{
  "arch": "poolformer",
  "image_size": 64,
  "crop_scale_min": 0.5,
  "horizontal_flip": true,
  "norm": "layernorm",
  "patch_size": [4, 4],
  "depths": [3, 6, 6],
  "loss": "cross_entropy",
  "init": "lecun_normal",
  "beta1": 0.9,
  "eps": 1e-06,
  "batch_size": 512,
  "weight_decay": 0.2
}
Rows from block 2, named by matrix and row number. Each number is 128 + 32 x the weight over its row's rms, rounded and kept within 0 to 255. All counts start at 0. Numbers have three digits each. After the name is the row's rms in percent of the matrix's.
# fc2: MLP down (model.blocks.2.mlp.fc2.weight, 48x192), inputs 96-191
fc2.0 097:073142144145100074149143060188078115123191123123100105130101058039108119102101161089125135119104110119175133116213135097122083141134074145171123094124148083136144154117098107129080151160140150109150086086130196090183103115115149120156117142153128158155102144067095125172132151106116111147
fc2.1 109:142116176163165149166169127136137214142171129169129133161063131112070169141100173065158209114127146137138086110110098147117112114143173087141115100111126105164185116067148135158160107098156146089134085142054084110092123111122126131114206112142172146126105165122135167128180105145144167114
fc2.2 105:153128154075093083182110117141058060110131115178195063143128131098159122159110197164134148095107110051110153099059090076123125129088101111105129200145126118162122151182158092109122137116176136095184195127133130131122152146099140156142192131131124131140152119108118124108149129107145128155
fc2.3 101:097161094142182061132186118114165167122125108140137137133142101146162100025097062115111116085114162139135140116102178090127191154126092166145120145146168083095109106142080182099158138143071109168159087122156159138119052129135122067150077122117127188167117156127084155135088114119164121118
fc2.4 101:152085138143212115095108161144127121113101117207149118129165159195088143123088148157121159136142081126102099102049166134140097100105172109148111160169116072176119114149111105134126103113150075129106146112124132178118149189097152099173113120121111115115099134185163138160078189139128105121
fc2.5 098:071129127094167163104125143164181125184148115093120122119133108117129101184111168092125149135158055079133087192069141117151117177134127099137144172180214079148137208130152114109112163170090157128060140106130143097170070141161175144094131092141122049141120143130105107155154126133093133116
fc2.6 094:147073121160153107123084150170110117118101146060122161078130091106104178101126113093125148079088115210092069078158112106142089136158091140145173101112042112134104122131110142183147145157118132119163088111155142100143162127132184103134088126137134114134086121192142093164119125120149102127
fc2.7 108:143216148133148136080189153082145134126140097013105114095170142123169152134131107130124161077158163129166134152126129133132182117195095145095162078137131126167125136095135119161090127111150117157107083199074158146110132108086145182126051132124169103187127123112145140098145135151156134193
fc2.8 102:194137038095099086176114128108110099100140130114204186090102127120110131129115145107090148164133127161145099163091171117152095147090090075108106176117100151179127135118149176120089094186108107100054150184157099093123132122100118144140082153059100128158141072147104124105143179066166153120
fc2.9 102:062106131120093134075156103098112136119101165137104158086097117102132106170140127145138100070156103118138130116076132148059095118142145125098123181089123138089163130101146147145092096149122126152170171148144123112172119142160130102093124093073153115107094161091147094074166131116100084135
fc2.10 104:173096125060139143142089118176156101123124132101082117127122140119183126179088115092155155099171078101149155111177159142081129079137183051170182130109129139128119142073158129172132122101116165137103158105113114113154105064168152181134112139083100104145121090148209173130078169119101139095
fc2.11 111:127123156114154119114206112075129175086146184094132174118104108111078165106149106108176139147130121023124167166109119120067122143140126122154093078084137163147143185042108163153107120135181122163098104157104100116127178087088093088208163108181118115077158131076129123152081125109153120088
fc2.12 103:101125096134185136081155124150144104146159092056155090143188099102133162096153115147112164145109100139186125138136069093147216150089101173151159149098123086128129106136110103100143171123076161175096119154132092149175118146138189136125081129134155112152091123125129122103117105155147149189
fc2.13 109:185037136167125115173109160174105160149092104158161107113097159162141185146141180152104132135124130111144121167134122117078109159181141126121141132124158049119110172089107158127115092106119057125120156165112128139114126178082134122066176107090079155115122149097207175115134127110113169129
fc2.14 098:108105170134135148127132114115112146091051157146125178144170120132113062138129076080155086119124134120212146130120155189121129074138169206161136153105141129114118141134155107152141160158125115173143147200201127101091143112167130125124170108090108172105148094164131092095125109125154112156
fc2.15 099:131160129146144077088109128092112068088138092081138105121163128157202065136100122132129127090140184114138082120117162113100084127158123078100119095177117164108092088155076130133197095092096161130171106091134117110134117149121113103101066163092157205172154096079187111144097113179107149137
fc2.16 098:135117115123071104090102043141128119110147114077088142115157072132110159106122083148109154198138095131109120071118123163082120101140118121097072096143155096163087128162104098123202140094121191143134148065082148120169094121159163093117122177148172091211109148101106110127137127164113096087
fc2.17 102:093206173103111124101112086114167109122145140180106120190101161110121165151103111137146087087116103115098212114134166187093147141152128181089095132128137203102138124100136105170168110145126148168096096134115185146112165102125151145166166154189179077102099133096082109144140163141139095213
fc2.18 092:025157175117066154189168069193143130127145119157133127197077159118140164098078124092141122138223181124196147134143110103114152123125151116166134043144177145068114090134072133120158094121134046145168111119080144132095169098096107096106141109142094155071133120103069164131150121177092115143
fc2.19 108:081130145157120152061054156138128171139155106152138146153106151157127170152158142095185183082104173133123080154163107090103105164097143123123125099123050185181133118095128146109162117137129067127118178115131100130142139118097133085103154102160153120140169116176116143098154090127152145116
fc2.20 104:121169165190150092100158108142139077131120082127140092075120145078151116075150102118108121112103151169081068121140116135087161062123104126079155180109109105122132134086176144129145092086098170142198056049153173128122111157097136099097088145184147130156152164073155157137109146107173101120
fc2.21 096:158154102115152109161169122099011095090125147091104130128165023136135103154131112121110125127105065109124133106123087181112143114094121097081157155156191146162112121177134124055143161129117148106140143140135166170046107096173078122142126119146135186093129156096164115141150121139151101141
fc2.22 097:199102094066085179070136146161123155093146135049160125139136172169069144101061185127101127130099119105076103124107157134158114164069139141090098131134148152135205133163072167146152152124146157055049129090121144148165092145120164197157111148131152087142095149149099135091178127070140087075
fc2.23 098:143086177143171163099099173157138145118133105101167155095137154168169143132178168109126102096135158129105135126082110100157143084078140157129120191136160150128132116115136111101044137136052160111071219105079183134150090181132147133092162106121120015098120143173086096110102113157129105058
fc2.24 096:142122129100155173151071184109139129083131127177149154163102135177110097127066152111153170138076175125113107115102161149196094127081130121083104163147106125173138107165131090080134143128122104112125183149148105137130134205158089169140147142073062120096081089178073135137095147149149062051
fc2.25 103:110152094149147076152103140125100140130144078049165154130136133177070136160177132102079147150133154133134133128117094068156145077162082118119136160151124117118077119161172071070110111085078162170148113161056148169150116156123076093078143178122119128125146089160148166087109076148145136148
fc2.26 105:155133143136182119136114163134178146137156111136093153091147132109185178125167134145108128159125136143153154163144140071177154137145068166146096127153123114102122142117174108123186187139096156150082095034107123208185176169093094154137098166124096089129159115132160098077100081157169134087
fc2.27 093:109098199092092083125101107139121138139123175125136102057115119103100175083101116099165181132172148162126164150131121112110158132108112131156138143147113120124150125142193184153131133171125147150158067115130135101108176071030114124095175095160121079149166152050143241055109113149132135169
fc2.28 120:139161109130168105095135134037142124136159135126143163091135096140132094139084119110128109075101153056155109108117127148095164160116102123105078122141058104175181171120167144128131162186150098147105083109102102199193122169087102127152145180141134063159104125131075089094172162136158073096
fc2.29 093:089104100122119119121087158226164125127130172129135145174133185096175106117093187143124085118077125103096101155119090139099167115120128116139220131108143158146109134116124092100130094121129174121122164113113086191156126150213085149115222142181139154092041115109113152121140198101138066049
fc2.30 088:128137165093110101180133136163170133085154189166107132139142120159123119150126135164171151155134091080098125150165109150146122113162136136111131115100122163108161112087197087149121070124130074139138115116106160147153197148143158132161094148153106149136079140121155148195128091135120177129
fc2.31 099:148129118081111175147163136186095107152109149156089082117125140154115081120137146127107131110109115141104135121111112161109122159121234160067136119125135108104150119152123132205132170123094196101168100136083106099148096075216126144075175105126145135133130145123135158212128120101167085162
fc2.32 089:165127118163109113168115133116170176188173146099146115156151157118118106132166097173129126085150147143084117179129064131111146056168147141139150152093075098166183156135150178106108121175117147117108133114134125105164099124160157163085059195099106096145101118169095115082116136126123151109
fc2.33 087:078102113069130138151105106188151142112152131134148138175102152063143131156124129080085113144108128157124154119100160139146090157080160053132131094130152170037160102085098139162135109164120132077120166164143164099095160106109125161148166094101127172125136086129145143157112204125051128184
fc2.34 095:089109093091083134171076175156132099130169159123106098188136173121162124101123138193140125164126151146144128080133073152116092119116199178126065124121134137150079144139124067091133148125150143110152160105140094186126095157160130148090173160071114196109114108156150127121111103103104078095
fc2.35 095:213136125148120093096170139078168078121137125121074125109139150152111127191151082140153191141078114162125119097138095121185140173155101077070078148144082107136078180130151121091090134077144080127152157143132124160187171178073107239112090151154134115135120084126149133100101133180134125111
fc2.36 097:091162130136152161049099129166106087131154134137142129144151160180132070117161154179152132076129148112166196157168105097071128146093093207155131156113135069111183111134163094107119101081061183157082098126112146155123078173158106112130166118101108149115107115135135133088135112101131111146
fc2.37 096:157144096129130141175117137197175178077124069108082142091151133153076133151146122132156132129109157147136190114139154115195134155177154113152087111103091120093111115056082135138067098131160150142133093096114159067154138158129163144160143135116042174152105124165099172127111083133127181117
fc2.38 099:092086202065171121165029096102124152148101118153110156124131117092079122165098148069201121108126118116145200208168140170108105065115169138174177119124112104115191137124115144117138117145135090114144146141157174037097188077137150189133164065078108088111178131112126153125145128097099116133
fc2.39 110:163127118120110103096170161173142141142104079082090160088166131213102139144148106149176132115115072174137060077131176164092097178177136107125170158153144183108124133161080085130133109132187128098140203116221128186108097128108094108152096107188133190150066133132138167138164145101115088094
fc2.40 085:177128118076130137158138095129123169163130090058114191106230113117104112110192080159082119117131145120141178097152092129147133169068129156107139086126078116107127126099059144075140100111132119124147154135147137169064179133148111204163109107109086133156120133154176170156162115138071183153
fc2.41 092:082085086156152136130126107099149064147106203109129115168110112161110127146083110097148138099094176127168085167172087141101118119107121208109117142138077067123120081087122138135079090095075112123134051152124146092158120082178135081128075168100148047104145125120155086155154177175145108125
fc2.42 108:155123105163159122095210136087104082118103164139167144117109065162127079081168098186112089102150135116152115176130103114119137166064039194122087189080135161135164140110168148135121107171121114183150076137147150108165136140105094091111145129134149094131113138132132102133130122145144088130
fc2.43 104:144121132161140134075125094113129103164054034179139105158132132138097165112084099254099075149182117155135125113113157143122126119142149149084072158114091122132114177122167110180165163140110137129166161123112133193117123149140129150116156130141097110145125090158093133110080145160181133126
fc2.44 098:162110148120114161160131134127182148103117101204107107095126144088184141131128137174132136140147107157153059126122154102135127114058150132134109221046170156108180097161172109136100129113086103136159115131129162129116162078098144124189131121137151143167089106136084120136112154126122117143
fc2.45 099:137108151099112135157091145165152140177103132151132168170154145077075065140074157095156106122114092111170103140099179109128124110205148146119139108204121125122149137122092170195157120113157079053136190145063059079128167089176106179083131128120096121094096114136126165171101152108148179137
fc2.46 102:066114204143113120155142097117134114149067197148146101176121094128083138143124121139164143110131125118087125136202080117122158139116097138121043109134178153153165154129161117085168169082125083142120081103114096118127134103100141141140091102111098090131159146101122123130159097124112065126
fc2.47 099:151149107132148106173195089071127077196112118048120096147116046132170129135087123109078149131146156136187143101154123154088144160114150139154169119124100158140118108128148191109158073182164143137164107086148086053091108056116122086092067123149121168156136145143136132094161089137170142089