{
  "crop_scale_min": 0.5,
  "translate": 0.12,
  "targets": ["order", "family"],
  "num_classes": [67, 181],
  "hidden_act": "quick_gelu",
  "init": "lecun_normal",
  "residual_init": "none",
  "learning_rate": 0.0013,
  "beta1": 0.9,
  "cautious_weight_decay": true,
  "batch_size": 512,
  "epochs": 30.2
}
Rows from block 8 of a small image classifier, named by matrix and row number. Rows with one number belong to one neuron. Each number is 128 + 32 x the weight over its row's rms, rounded and kept within 0 to 255. All counts start at 0. Numbers have three digits each.
Before each neuron's rows are labels from the 100 images, of 14848, where the neuron reaches its highest value: "responds to" is what is common among them; "colour at peak" is the nearest of a few named colours to the mean colour under the peak. Only what is clearly more common there than usual is listed. The data: photos of plants, animals and fungi (iNaturalist). In brackets: how many of the 100.
# fc1: MLP up (model.blocks.8.mlp.fc1.weight, 384x96), inputs 0-95
# fc2: MLP down (model.blocks.8.mlp.fc2.weight, 96x384, transposed), outputs 0-95

responds to: phylum Arthropoda (90); class Insecta (89); family: Nymphalidae (34); order Coleoptera (30)
colour at peak: brown (81)
fc1.240:138135096101176122145134135012106166089117052155132128100132186164085064156133108125111133127124155105142112214124138184130123134126102222111152171163167172078111105119143131115121170110080127098102136154186151074115183126154160169149131103130109124142102106137140131123126147134122149138
fc2.240:116139125055106106168123104088198151149131122126155108108135159150159146122124109117154196118124142134089117143140091130157136133141140122132000175157112146118157113110160129104143070116136083068183149098154117113115135088187157145167152120116149156169129081106111123125134129212093137133

responds to: phylum Arthropoda (92); class Insecta (91); order Diptera (33); family: Syrphidae (32)
colour at peak: orange (34)
fc1.308:121161179096086128201180173111160189182146131106148107145078134109139113127128153102097174155134141158151092147106088171183187123157128165096147153187108142155145135155102104105128109138165171138129107081092070155113141113108149136150167124084162164105201092107075092115064100144128110098
fc2.308:094141124131131109172107140124104127092134122042142107115082111121170141097170087153183060110101091147052087158136124158091130179159096146105195119090127128107143093110165112145156167132129136167164154121098092120139141134125140147121181116110097108045195135119089148195115124093077102093

responds to: order Passeriformes (54)
colour at peak: brown (56)
fc1.262:126131146124118123102136107128094111139123180146129134182116174160115177088119171123106115132168142105113088176127099147100146119133141169144079103065070066101102053174107067106115143150136121141113142086049119223142192135096135185168155163164145118079131158150150128133148131122179115129
fc2.262:098155128100143150095135113129095148152170152151122138121131093100159085162120081128102101134149077079000085126132117130124138136152100133151111094119147140137153090137121135158151167086179126102177170122146162135141110134139128121146117119147168096135138194127115144117137136082189095165

responds to: phylum Arthropoda (64); class Insecta (63); order Lepidoptera (38); family: Nymphalidae (25)
colour at peak: brown (59)
fc1.333:133146127130068091170102134113132173186088080115125138192158167134125157113149140111161158149107098129145151145074100171161149149167127101107059162151136108160089132119092165136148154133106144145098163139142135048174130064132193159130075203081149114108142071157081103141106117126125083102
fc2.333:108127150092145105135093085164159188173159119121094102126152098193146083136110118142117161152108158109255161118160113122131131135149141108109113152134126146125154154117113176108138149164144100111120107133142075101173106094093176130107170098141108043102157155106123149117119093124085130141

responds to: phylum Arthropoda (70); class Insecta (68)
colour at peak: brown (74)
fc1.151:156165092123151137130108171083096176134111128171177127132124153122212084146105140133141167112071121142124167172198174083071075128105059140172061131142127157110084108105102140128153134122101186064114102123058153126110109125161137173134124143148117109135113140098130203138126114146142170109
fc2.151:108177142087097138156172066111151157101072164193135122160160201092090148104159140101130140184200092128168131108092120183140138096152164039108134145140099157089147146105137136130144135146099133104100093128135166146148067124124117174149128094105146161158181076132080104159138132169147155148

responds to: class Aves (87); order Passeriformes (55)
colour at peak: cyan (26)
fc1.111:124083150079126135138165109145071146141150119074131139151087128139210117164115152115147171101090131157132156140069133193153161118159140073157073102127054182151164100110088125109134091184163101120122105087125114145181185106158108107091107104155143166152160114117105091099108116194165106159
fc2.111:096131175113098103127132061188171103126146074097156128135142147138079221125186119121108109136065167168092159134139115129138141176154086158124156146103122112095211080109113095114127101088108148136096118097090134142134095122123126126115078086162102148142165083123137127177066164150077102172

responds to: phylum Arthropoda (87); class Insecta (86); order Hymenoptera (27)
colour at peak: orange (38)
fc1.94:113119175069112128112157107145129155212165067115175118181143155115120109144073154115152153155134160155118130082082093149179113138163175109091101177134143118071089111116113115131215115222152121095143142111103072158166113142095127090128164133131144130117174133131129078082116089142096130124
fc2.94:120112143115163122116113124137106098109135059076117145145120146159198102161150154162162131051128148090108139123155163121092126143117101214180098124159148160134105127135110162109104158138060093187180087100116099110113111166112174154120093166103125075099148124075112159084107046115138181121

responds to: class Insecta (63); phylum Arthropoda (63); order Lepidoptera (31)
colour at peak: pink (35)
fc1.203:132138188121130099130151154174132139141104069079113112177072132095140110116124143115133109104160159161090093073109114144144089162171101084137108159121084128149125143116117098146175116165199072116128183090152106146138070141085109089176170122112135172095066102065173106094176118174115135175
fc2.203:154097135097169126157121150114122118122126127097119173133148170112129122156131161176127173080134200130000138141144148161106135176150146209075124172132106149132110056118145140157119156111069094136164136107125096127142112113105148134159124112123143157161156136106171167126127094133142139101

responds to: phylum Arthropoda (68); class Insecta (64)
colour at peak: orange (37)
fc1.222:175113142156097056118120144157133154154142124069167131141071182081175095089093131176108171099165120076128119118125082146165102122114115109078083192176142107146129073089112121098188124115129059131113111089131085147134128162138160131181142115137168136120141166129125078120177134206126105139
fc2.222:108134148080129191124117117125119150135102096078126149091151102135174120141096141140133084064165120150060154093111157130132099191186127166127203125128133104144200119119163120153109158150096156144089100108105109095122146168139233151160108122158152154061132086086094158081124101139163112129

responds to: class Aves (95); phylum Chordata (95)
colour at peak: grey (78)
fc1.23:131164113111080141163118098130086085125080179133165087129140136127078150093123121132179129151127143180082101181110168113154147078157070112133121156095158158091160119101002126095108114100161129136119208145162141119138151114148119096171138135167137176126113108138069157150109183145143101156
fc2.23:151046117085114112098128102139099077155103083159162154119168132191138078122152141134122132101181129114117121175146166119122134155112121128102133060097113132103197104150107149130168110103157166137190060057123147144076141168129197124181095177151105140109095097122167134105148091142101080135

responds to: class Insecta (77); phylum Arthropoda (77); order Hymenoptera (26)
colour at peak: pink (28)
fc1.223:096101128117134108183171106123159130167102129191175158164135124116152104100063128080127153109143133150148083088050152163166094137162203080149128195143134136089127116123105106088227128168115159091117151176155101137169118083133122126133139126165133131136182160140127108108131133190132119182
fc2.223:120098110114104124106175020102116112120119115185135136184113081152146126110114121118102131087148091094255122185145159065106140118126137102136158106146169128162112177106153143137129107138149133142134101118115147173114165162191157144129096149113141110132160145118123144141119115099173145147

responds to: phylum Arthropoda (66); class Insecta (65)
colour at peak: brown (56)
fc1.257:120117194112117144126144087083108162122138074094123110129095139158162175148042152123103111149120135100117114164130081177084165129154123075095038118207106069154104153112089143094174091121092105155099118173121114127144126127147140099202100160118105120125197113123145116188097142109129132129
fc2.257:139108108122114099080143131146146132152185117091090066128105105164143105159120075122136144152149128137255157103143161084136108176128164143130160128133174146144113128084150127169168118181134139159132155098145055121122115100089147153128148127130126082051100129112098187136093109054096123123

responds to: phylum Arthropoda (76); class Insecta (74)
colour at peak: orange (34); yellow (34)
fc1.304:136130142100155139127129092159142120130176104075156090156146074119124111103080123048138090145140120122137125152090092104148096125155180105003098132167059104112134112107171130158159131136121085097113091150101158128135103119111163145158175167113105105132178102204112160127181152177137112161
fc2.304:162160102120123102114151119120134100152116137156119123129126108116160125155121155129108112106159149105255138115148147129136151075121153060126111141088173133137131148161115149095142107095134074125136119143137132131108150118134130142101156157132110128170128128165175161093132170137136175117

responds to: phylum Arthropoda (74); class Insecta (71)
colour at peak: brown (67)
fc1.250:073195119144170108173139084091137139112112054110197116146144119140150133176105122085136096144169117170125130137089103141096163121118148072155062148166150103099094118097148114139119165149152096105125137145113165117083149090161135145091122094160037167203151129122166117122177129155137190155
fc2.250:120144145159135127100157089093142124142142196142135101090145105118049120056081171089147149140143113130202155145181180087157108101091167099108181079098146152149190150123128114149126068086126106078128109154116154098125115113151117124116163128119148173120057094165157158087192140147096130143

responds to: phylum Chordata (94); class Aves (89); order Passeriformes (54)
colour at peak: grey (75)
fc1.89:158160155154157112132124150098127125161103089131144082154128105142112098159050094173129146109123203139094081055136125168134159126136118090076130133151102152152055089090156083167176112174136114164174137100132110153149179121121185061133120153108147134144155141136129052188125116177117101105
fc2.89:148144149140133134101092147145125088116135103180127144130138090126161152140182128077116137174102132145000101149144146132108133109169117225117142118117119161083154123165099170077095109160099144144137123120106124139144148130129140144175130115178118109135121141158120147154150135098117086106

responds to: phylum Arthropoda (66); class Insecta (60)
colour at peak: brown (79)
fc1.244:132122124195184095165158131067072131163118109164192125124147108075120114108116084069096122122106086160117211147143165133093134092074152162178143098127078105082107153151113063148128097164148170178127123149135149138137174112157129153109094102121097120137108144082140202127128087137163133160
fc2.244:111174147104152194118162079115148086170135159141084119103110150125087117198103133072109104209122147081084128147136099146103090137078133131082134103102137086116083132131143142232147166108143162125179138091128115108199122117128159128156155114089151129143133181066166138134099132121173111149

responds to: phylum Arthropoda (64)
colour at peak: white (34); pink (26)
fc1.243:106171107066127119181147131118138129154073126166162067191120108157124140166156111149121146098170103079154135111184159148147142171095120116122112092162092144135097114177087142082157098188104184134125138106113121168120171147135108123161105062059093114112221110111109090170112096127159114154
fc2.243:051148081170118108127109088133107139107102128125138125143055146131138173136090166101118104132098069136255133129136117138103131102135142084111122161108093120104125151130138117189154130143128176080130144128128091139117143148103131142133163117102125119155116111124122141137132157126153153174

responds to: phylum Arthropoda (67); class Insecta (64)
colour at peak: orange (27)
fc1.298:058127151156086110116161123146111196141112125091156085125149138140149174086119134125079084142140138133143177108140186124155159115111175109091093167134118052100145090184148096134162111177121126164126187096119073171137158110105108201170150096140153127178166114144143113188125151123067087131
fc2.298:128076083045103143116119142136075099164130147151066136116112114140156119129107172130135146085123192129158123097096110130083158125154087133112134086117181194183125093149119178108113146198131091168163085074081109112110144138156104115118074107181170125121122093146111088121072151101105170087

responds to: phylum Chordata (97); class Aves (96); order Passeriformes (68)
colour at peak: cyan (47)
fc1.29:117171123129086104132132107194121169136149115152115172123139143187133140129056113104090139173121109160145078081049086136160136155155137094075144163130062165107137098129117115126175134172163098065129133089126130197169115078080145124128106178132121117167151129125095061109125142150124097191
fc2.29:097146095139121132132166097112126125117088155183118157082147079128129129160129133145142103109096130092235127117174177073121157209119159061165187099216094143123078189148106130114106104126105115153146141138127180134116134127110122130183114093112112155078112148133087175098171129109108137125

responds to: order Passeriformes (61)
colour at peak: grey (79)
fc1.311:148137142156158145135114116104105157133150128141141074124135088172089181119157129076115130177121157168136096182100101174132121083151157074136080081145139079127093088106107155173152109133184067101116121165158162165145113101119155159140163101062125121165146047128118072120200148127071088122
fc2.311:156128106147140127097096138120139144160125101140124122098136149105137147100126112083104125121143190142255157107156121090175143092104124086133124124140169110112124133136096156156179098077133118119165101186139147101089123134129122138093105120102123143114116151135139164122147129160115155145

responds to: phylum Chordata (94); class Aves (93); order Passeriformes (70)
colour at peak: cyan (27)
fc1.316:121125084090126119202108038186096131157146146098149113135078132066123124135092109123120151155095128112111139126099093100149192053142187089070078120152117097104106091099120148142127100131135150136144117144157128175142109120110154126111097128181141148125154127172147133146217167181107082182
fc2.316:107133116083114101152091116122150133132111129145171165154058087055153109040123146191117124106084085140099094126103169110134154110162072144172189114091097148172160109151192145147062093128162081098086128091108172156117175143104121106115115135104118130068124123093113131147095102106156168109

responds to: order Passeriformes (57); family: Parulidae (26)
colour at peak: brown (51)
fc1.13:118104154085133177156108142103090157203079092126206131174126109119166065126127123100115131160072125112138119098050130157131124162121150104134088107121161121118128153118101137116114083129049095118152143130046170130158146139114131084114135201193156149111187131144091110110101177165138112121
fc2.13:137149099072136114171124027140132116188164103164143160202126095158168113146089122119154113151091112151211157138134124127128071132088119163168151145105078139096196146122165127078151095105126143133154133148111195101150169107117121107118132143174136067134159125114110117158144069090131089102

responds to: phylum Chordata (92); class Aves (91); order Passeriformes (52)
colour at peak: pink (28)
fc1.170:121092076122112127175150139140102138119077161145124153141095125126107128151106050164135154121138129062112158097101088117138120100118076177115033136144122151187182154150139125124174079150190156124167141097108125131145200101140142100146117132186134162113119108114102167031122134120165141175
fc2.170:138116123148117152131117152149119152145072099081120076053180123102114131125142160151119158151081120114153099108082162072152163086092141119138143114122158154173136158071083113145199108206136065126132151131115166092147145107152079092103053129171116185139106087150157142108177181148121096137

responds to: class Aves (88); order Passeriformes (66)
colour at peak: white (29)
fc1.284:121144059109151115156099117141169107147126089158184117164079140034148196088118194085143174141079164117156124127117127143131139134169155131149055146132145179112062101101129137112144152154132112081132131148130156140141129102176090146151110143076146146204147101143105176055125137149125126151
fc2.284:104099122141147113141161118119170158111130140176092081099089129096073181115159169119086110120113081170153174143135138174125148136071090061144190121105207097147126121100135142147123088098138190100105151162124157179151143091151142126054150128108089140136120117170103157129215100172147156135

responds to: class Aves (90); order Passeriformes (57)
colour at peak: white (43); pink (27)
fc1.220:043108146107113128136076137119131152100089160169143147151142141122100143102119106149148170160114058172162173112124127119141100130102116193109096107180140207109120107136153098110094099166110114073131135138152146140190108086098056073149078112122102151210154077169165094131123147138120153145
fc2.220:070154155134111135150111185097142120144092101191106102126148123151104178148151101111042127133119143149033112113139165127138147131129139180195131098117179154137109150160126097139176037151135108164112145161137062135146111112123076094085098154176109115103089126123169105132105075142112096158

responds to: class Aves (90)
colour at peak: cyan (33)
fc1.174:081163131133119117126177132179145167135199129150097116141103150095137080087098141102147158124119140088127097112083062169152160151134123074093110199135141103104128104099099105136165096185151110157151124071143080141171050110093127077163125146129146102189134156117125102095107141132149040105
fc2.174:138107101127112111134154093139132107086086138160105127165150115133125164201124128189106125129144099112255158133108116121140139120137140107122154119165128105096095150160133142131089182115134149158107132084095143088153125136156128145155124125137131095070183136102103121130093067100144184122

responds to: class Aves (84)
colour at peak: brown (53); black (39)
fc1.354:144130127100173128134106147118128077159087095166104140119176122175239089064201090139096134138106155104108141126140104091159115133161147160129125131153125136141174170124080087120143129109117142140156097144173113113137151149057107121079128116201087077143137144192143171110132136135166199129
fc2.354:096142120106171159201103101158115149131139099142157094095155128101071168134105131103091188160103107175206150151162072102151112101161121103099094104184148078114140125134102142102133116161134083114136086183095169081158091108095154098090177163102117161154154109118107076196145158135143123083

responds to: class Aves (92); order Charadriiformes (31); order: Anseriformes (27); family: Anatidae (27)
colour at peak: pink (26)
fc1.139:138134080120073088134135069124090092149107169158083129103143141039116151106087153094155123105168111140103117153117117122117201110132109174115150146124107224194190134152123127083138111136095089128133126073126083116152131146133108088076059135127127076103122126185147141126144092091136088100
fc2.139:065120148132091168140159133195123144078113128150078134147103159129064156131141163104155158125132149200126133137116175127164174126174112180150119112062155132104164152134121084104139080164099081138110148136137108115192108185097092122092051185137152165150132089164097119148137187135158096138

responds to: class Aves (94); order Anseriformes (42); family: Anatidae (42); order: Charadriiformes (32)
colour at peak: grey (78)
fc1.198:095183139096134173121144158153104139093130131106071117157120145184149146127109174113199179074155117119124169125126067114082163059133135153131159126077086241091179155142106117095130122131130191136145148151122116087134125131130130123095075084127098109153114177146124151095161122116122076088
fc2.198:134124143162144123147130110161108204078168117171073134173105086120109103153173110097148156103167144155067116140186150149150198132136113158112090154111130160131196153151124175123181147100150126143131108079163094112167065152125044132153167159124174132124128080103106152139159182108160097121

responds to: phylum Chordata (92); class Aves (87)
colour at peak: grey (83)
fc1.255:150057155146076191076094151112086136087124139203133143110100148101135132146102131097132128138125136132136117157156150094111124055128141142125141144107135154149150163145120110165086124154101077086176101100131105177119188185125111112067109103089188138180137151098150149065116160139076060166
fc2.255:133126113123077149137140127039098144140144136165085081154147134108162088113155215163113167050123109175192169106093143117105157166132155164111180140143146159177120154142124099075129125150090107098092156086129081133139077145118090149107074147114164126133145086110168106145118065164102113142

responds to: class Aves (98); phylum Chordata (98); order Accipitriformes (28); family: Accipitridae (26)
colour at peak: grey (76)
fc1.115:152178069120140131152080141134170153120164154089124138155070150144106107114097109134213180127161110107116148108091108096154145171183111120144107124098115110139107111100062161090079128159126153118115137150173088120141135149120177045090048077173175129120133127160098104166170117136154106081
fc2.115:115086128088158098139124049132157147137126094111174112180126134139144112125198131130143126128095120132145122163132141146085102128122129062131183173124116121134120082146138044141069121103133134102115103123094113150147112085059096162144235142133161129091168174140130129214137115119190152112

responds to: class Aves (96); phylum Chordata (96)
colour at peak: cyan (29)
fc1.104:122124136132101122108063161148107124118161187097163151121055068099125081079075112146172134131158124128146121137144175118131199173189115140082111107119071126139140067088103114093186120137204128132151120119119117173188122131108153089143092122136117095165123124118149138103135168157139062192
fc2.104:129203125152152142108144127095150119127137129157157124105143135180088116066152042089153096128187135161007164109096125135132121162119084140105150124098116128089098108166163110109104145124166176096119127088143160150150158074127143150125160094085164153099170131100179100092083104169151138149

responds to: class Insecta (73); phylum Arthropoda (73); order Lepidoptera (53); family: Nymphalidae (42)
colour at peak: brown (49)
fc1.60:101164141115166108157055118087153156159140063091084091157119178103165132150104120146086158122136111128125091129067129105118153114102184130141082139151098118084073137126075153141139083151151061136161148176162138126161103101117190182153088160126112095099115097144080179191124123183134156141
fc2.60:168162110133170137085159159134170164123122161128102113059164091130116151138090126120128146130171236101226135141149137091117172140102087100117141135172111121141128089111142215141154137162140070128103121140127122155139121099134118148094180118092150088111120060121156107101112136116049160130

responds to: phylum Arthropoda (87); class Insecta (86); order Diptera (32); family: Syrphidae (31)
colour at peak: orange (41)
fc1.45:087189120100102130111135135136124182147127125106158176180115132119137131107090165050119188102165133113154102084081095226145158165151130123057086177191110125116120129137148087159187135161120102139130187153126096114189122112131124100147121123130122081204147159136087127131104144160133111116
fc2.45:149089120069120177046163098181139082117118128143112134151159137160169088155122126136119111106183191119074167124119131099090130166150112144189166138114172137125118164139150158117143207151091146204145142089143088131104171153149160096113133121129130065152100148096124150157089097114173171077

responds to: class Aves (85); order Passeriformes (58)
colour at peak: grey (76)
fc1.19:104187117130157139135102066133083192117128196118167086151121091134134142105109146144114102122131098107118100101148065138100138122159143094121136115117064159169076092084079080191125105128168115090148096138069159150147140151075131153098115117098128147185142104166106129086168076179105083181
fc2.19:141136113135112098134139045116147051063126088141106184101095128104130189094119111126119086121107092112035112166159172153150140137132136063150164129145119139136164147113115128179121121096162160129126191101107188130096194111132102179094097095138176101118135172168093150128170150119156138127

responds to: class Aves (86); order Passeriformes (61)
colour at peak: cyan (41)
fc1.229:123116125129104155175111095188118091105095123148163124128143103142153146161070122138134165136094155127107109178093127184089190110136165090090140141150122163156138135136148074137103086113126080149133126170120173190168060150159169142183128129110079142159143213162086064125129125152166057130
fc2.229:150108097184160200108116090205157142135122151116117163124103062120122142164156070121099142143094106141138173139177141074143115128136099177130169132080123142134109182168084108134119092079105114186104146138142170123142120182170098109094143152132076164141102126127100153156197176107197155110

responds to: phylum Arthropoda (69); class Insecta (67)
colour at peak: brown (75)
fc1.7:132175097155166098172117115124125143200115079124182095114100113120100085169097146118124106117114138147154134126092119145098117097114141159131068107140145088111119125107126052076119150096124120043100143210106169162108105106134086142108152131121106219189144124133128123165100150148180198155
fc2.7:131113105166116140158160155110128127118173173229116107088130081117084129086126156092094136144158127209074108095159144074136136087143142127137142102120170156140183112124105137191137075120125124087107099101132191127098143082106109111108107162140122176144091085167168129090167179164162091164

responds to: phylum Chordata (94); class Aves (90); order Passeriformes (68)
colour at peak: grey (80)
fc1.79:142096212110109186029103140136151108154110136136133112152133084165199186144123157153124106164143097050103108144145137169113176134121149144085122121143135165140152144101116142158128153128115095100162083159145175069137145163099122165080122154070127117176120179190145136089114134099082129139
fc2.79:104133065116074142122140142118127160202103135175180129138133097096195096097189139136077148143120112176117163165124060135136131126092178124109136109118119170134085099123183172052124081142120124119156180101120133135136110145218100165110097138065153145150134139101125144155107148083126107082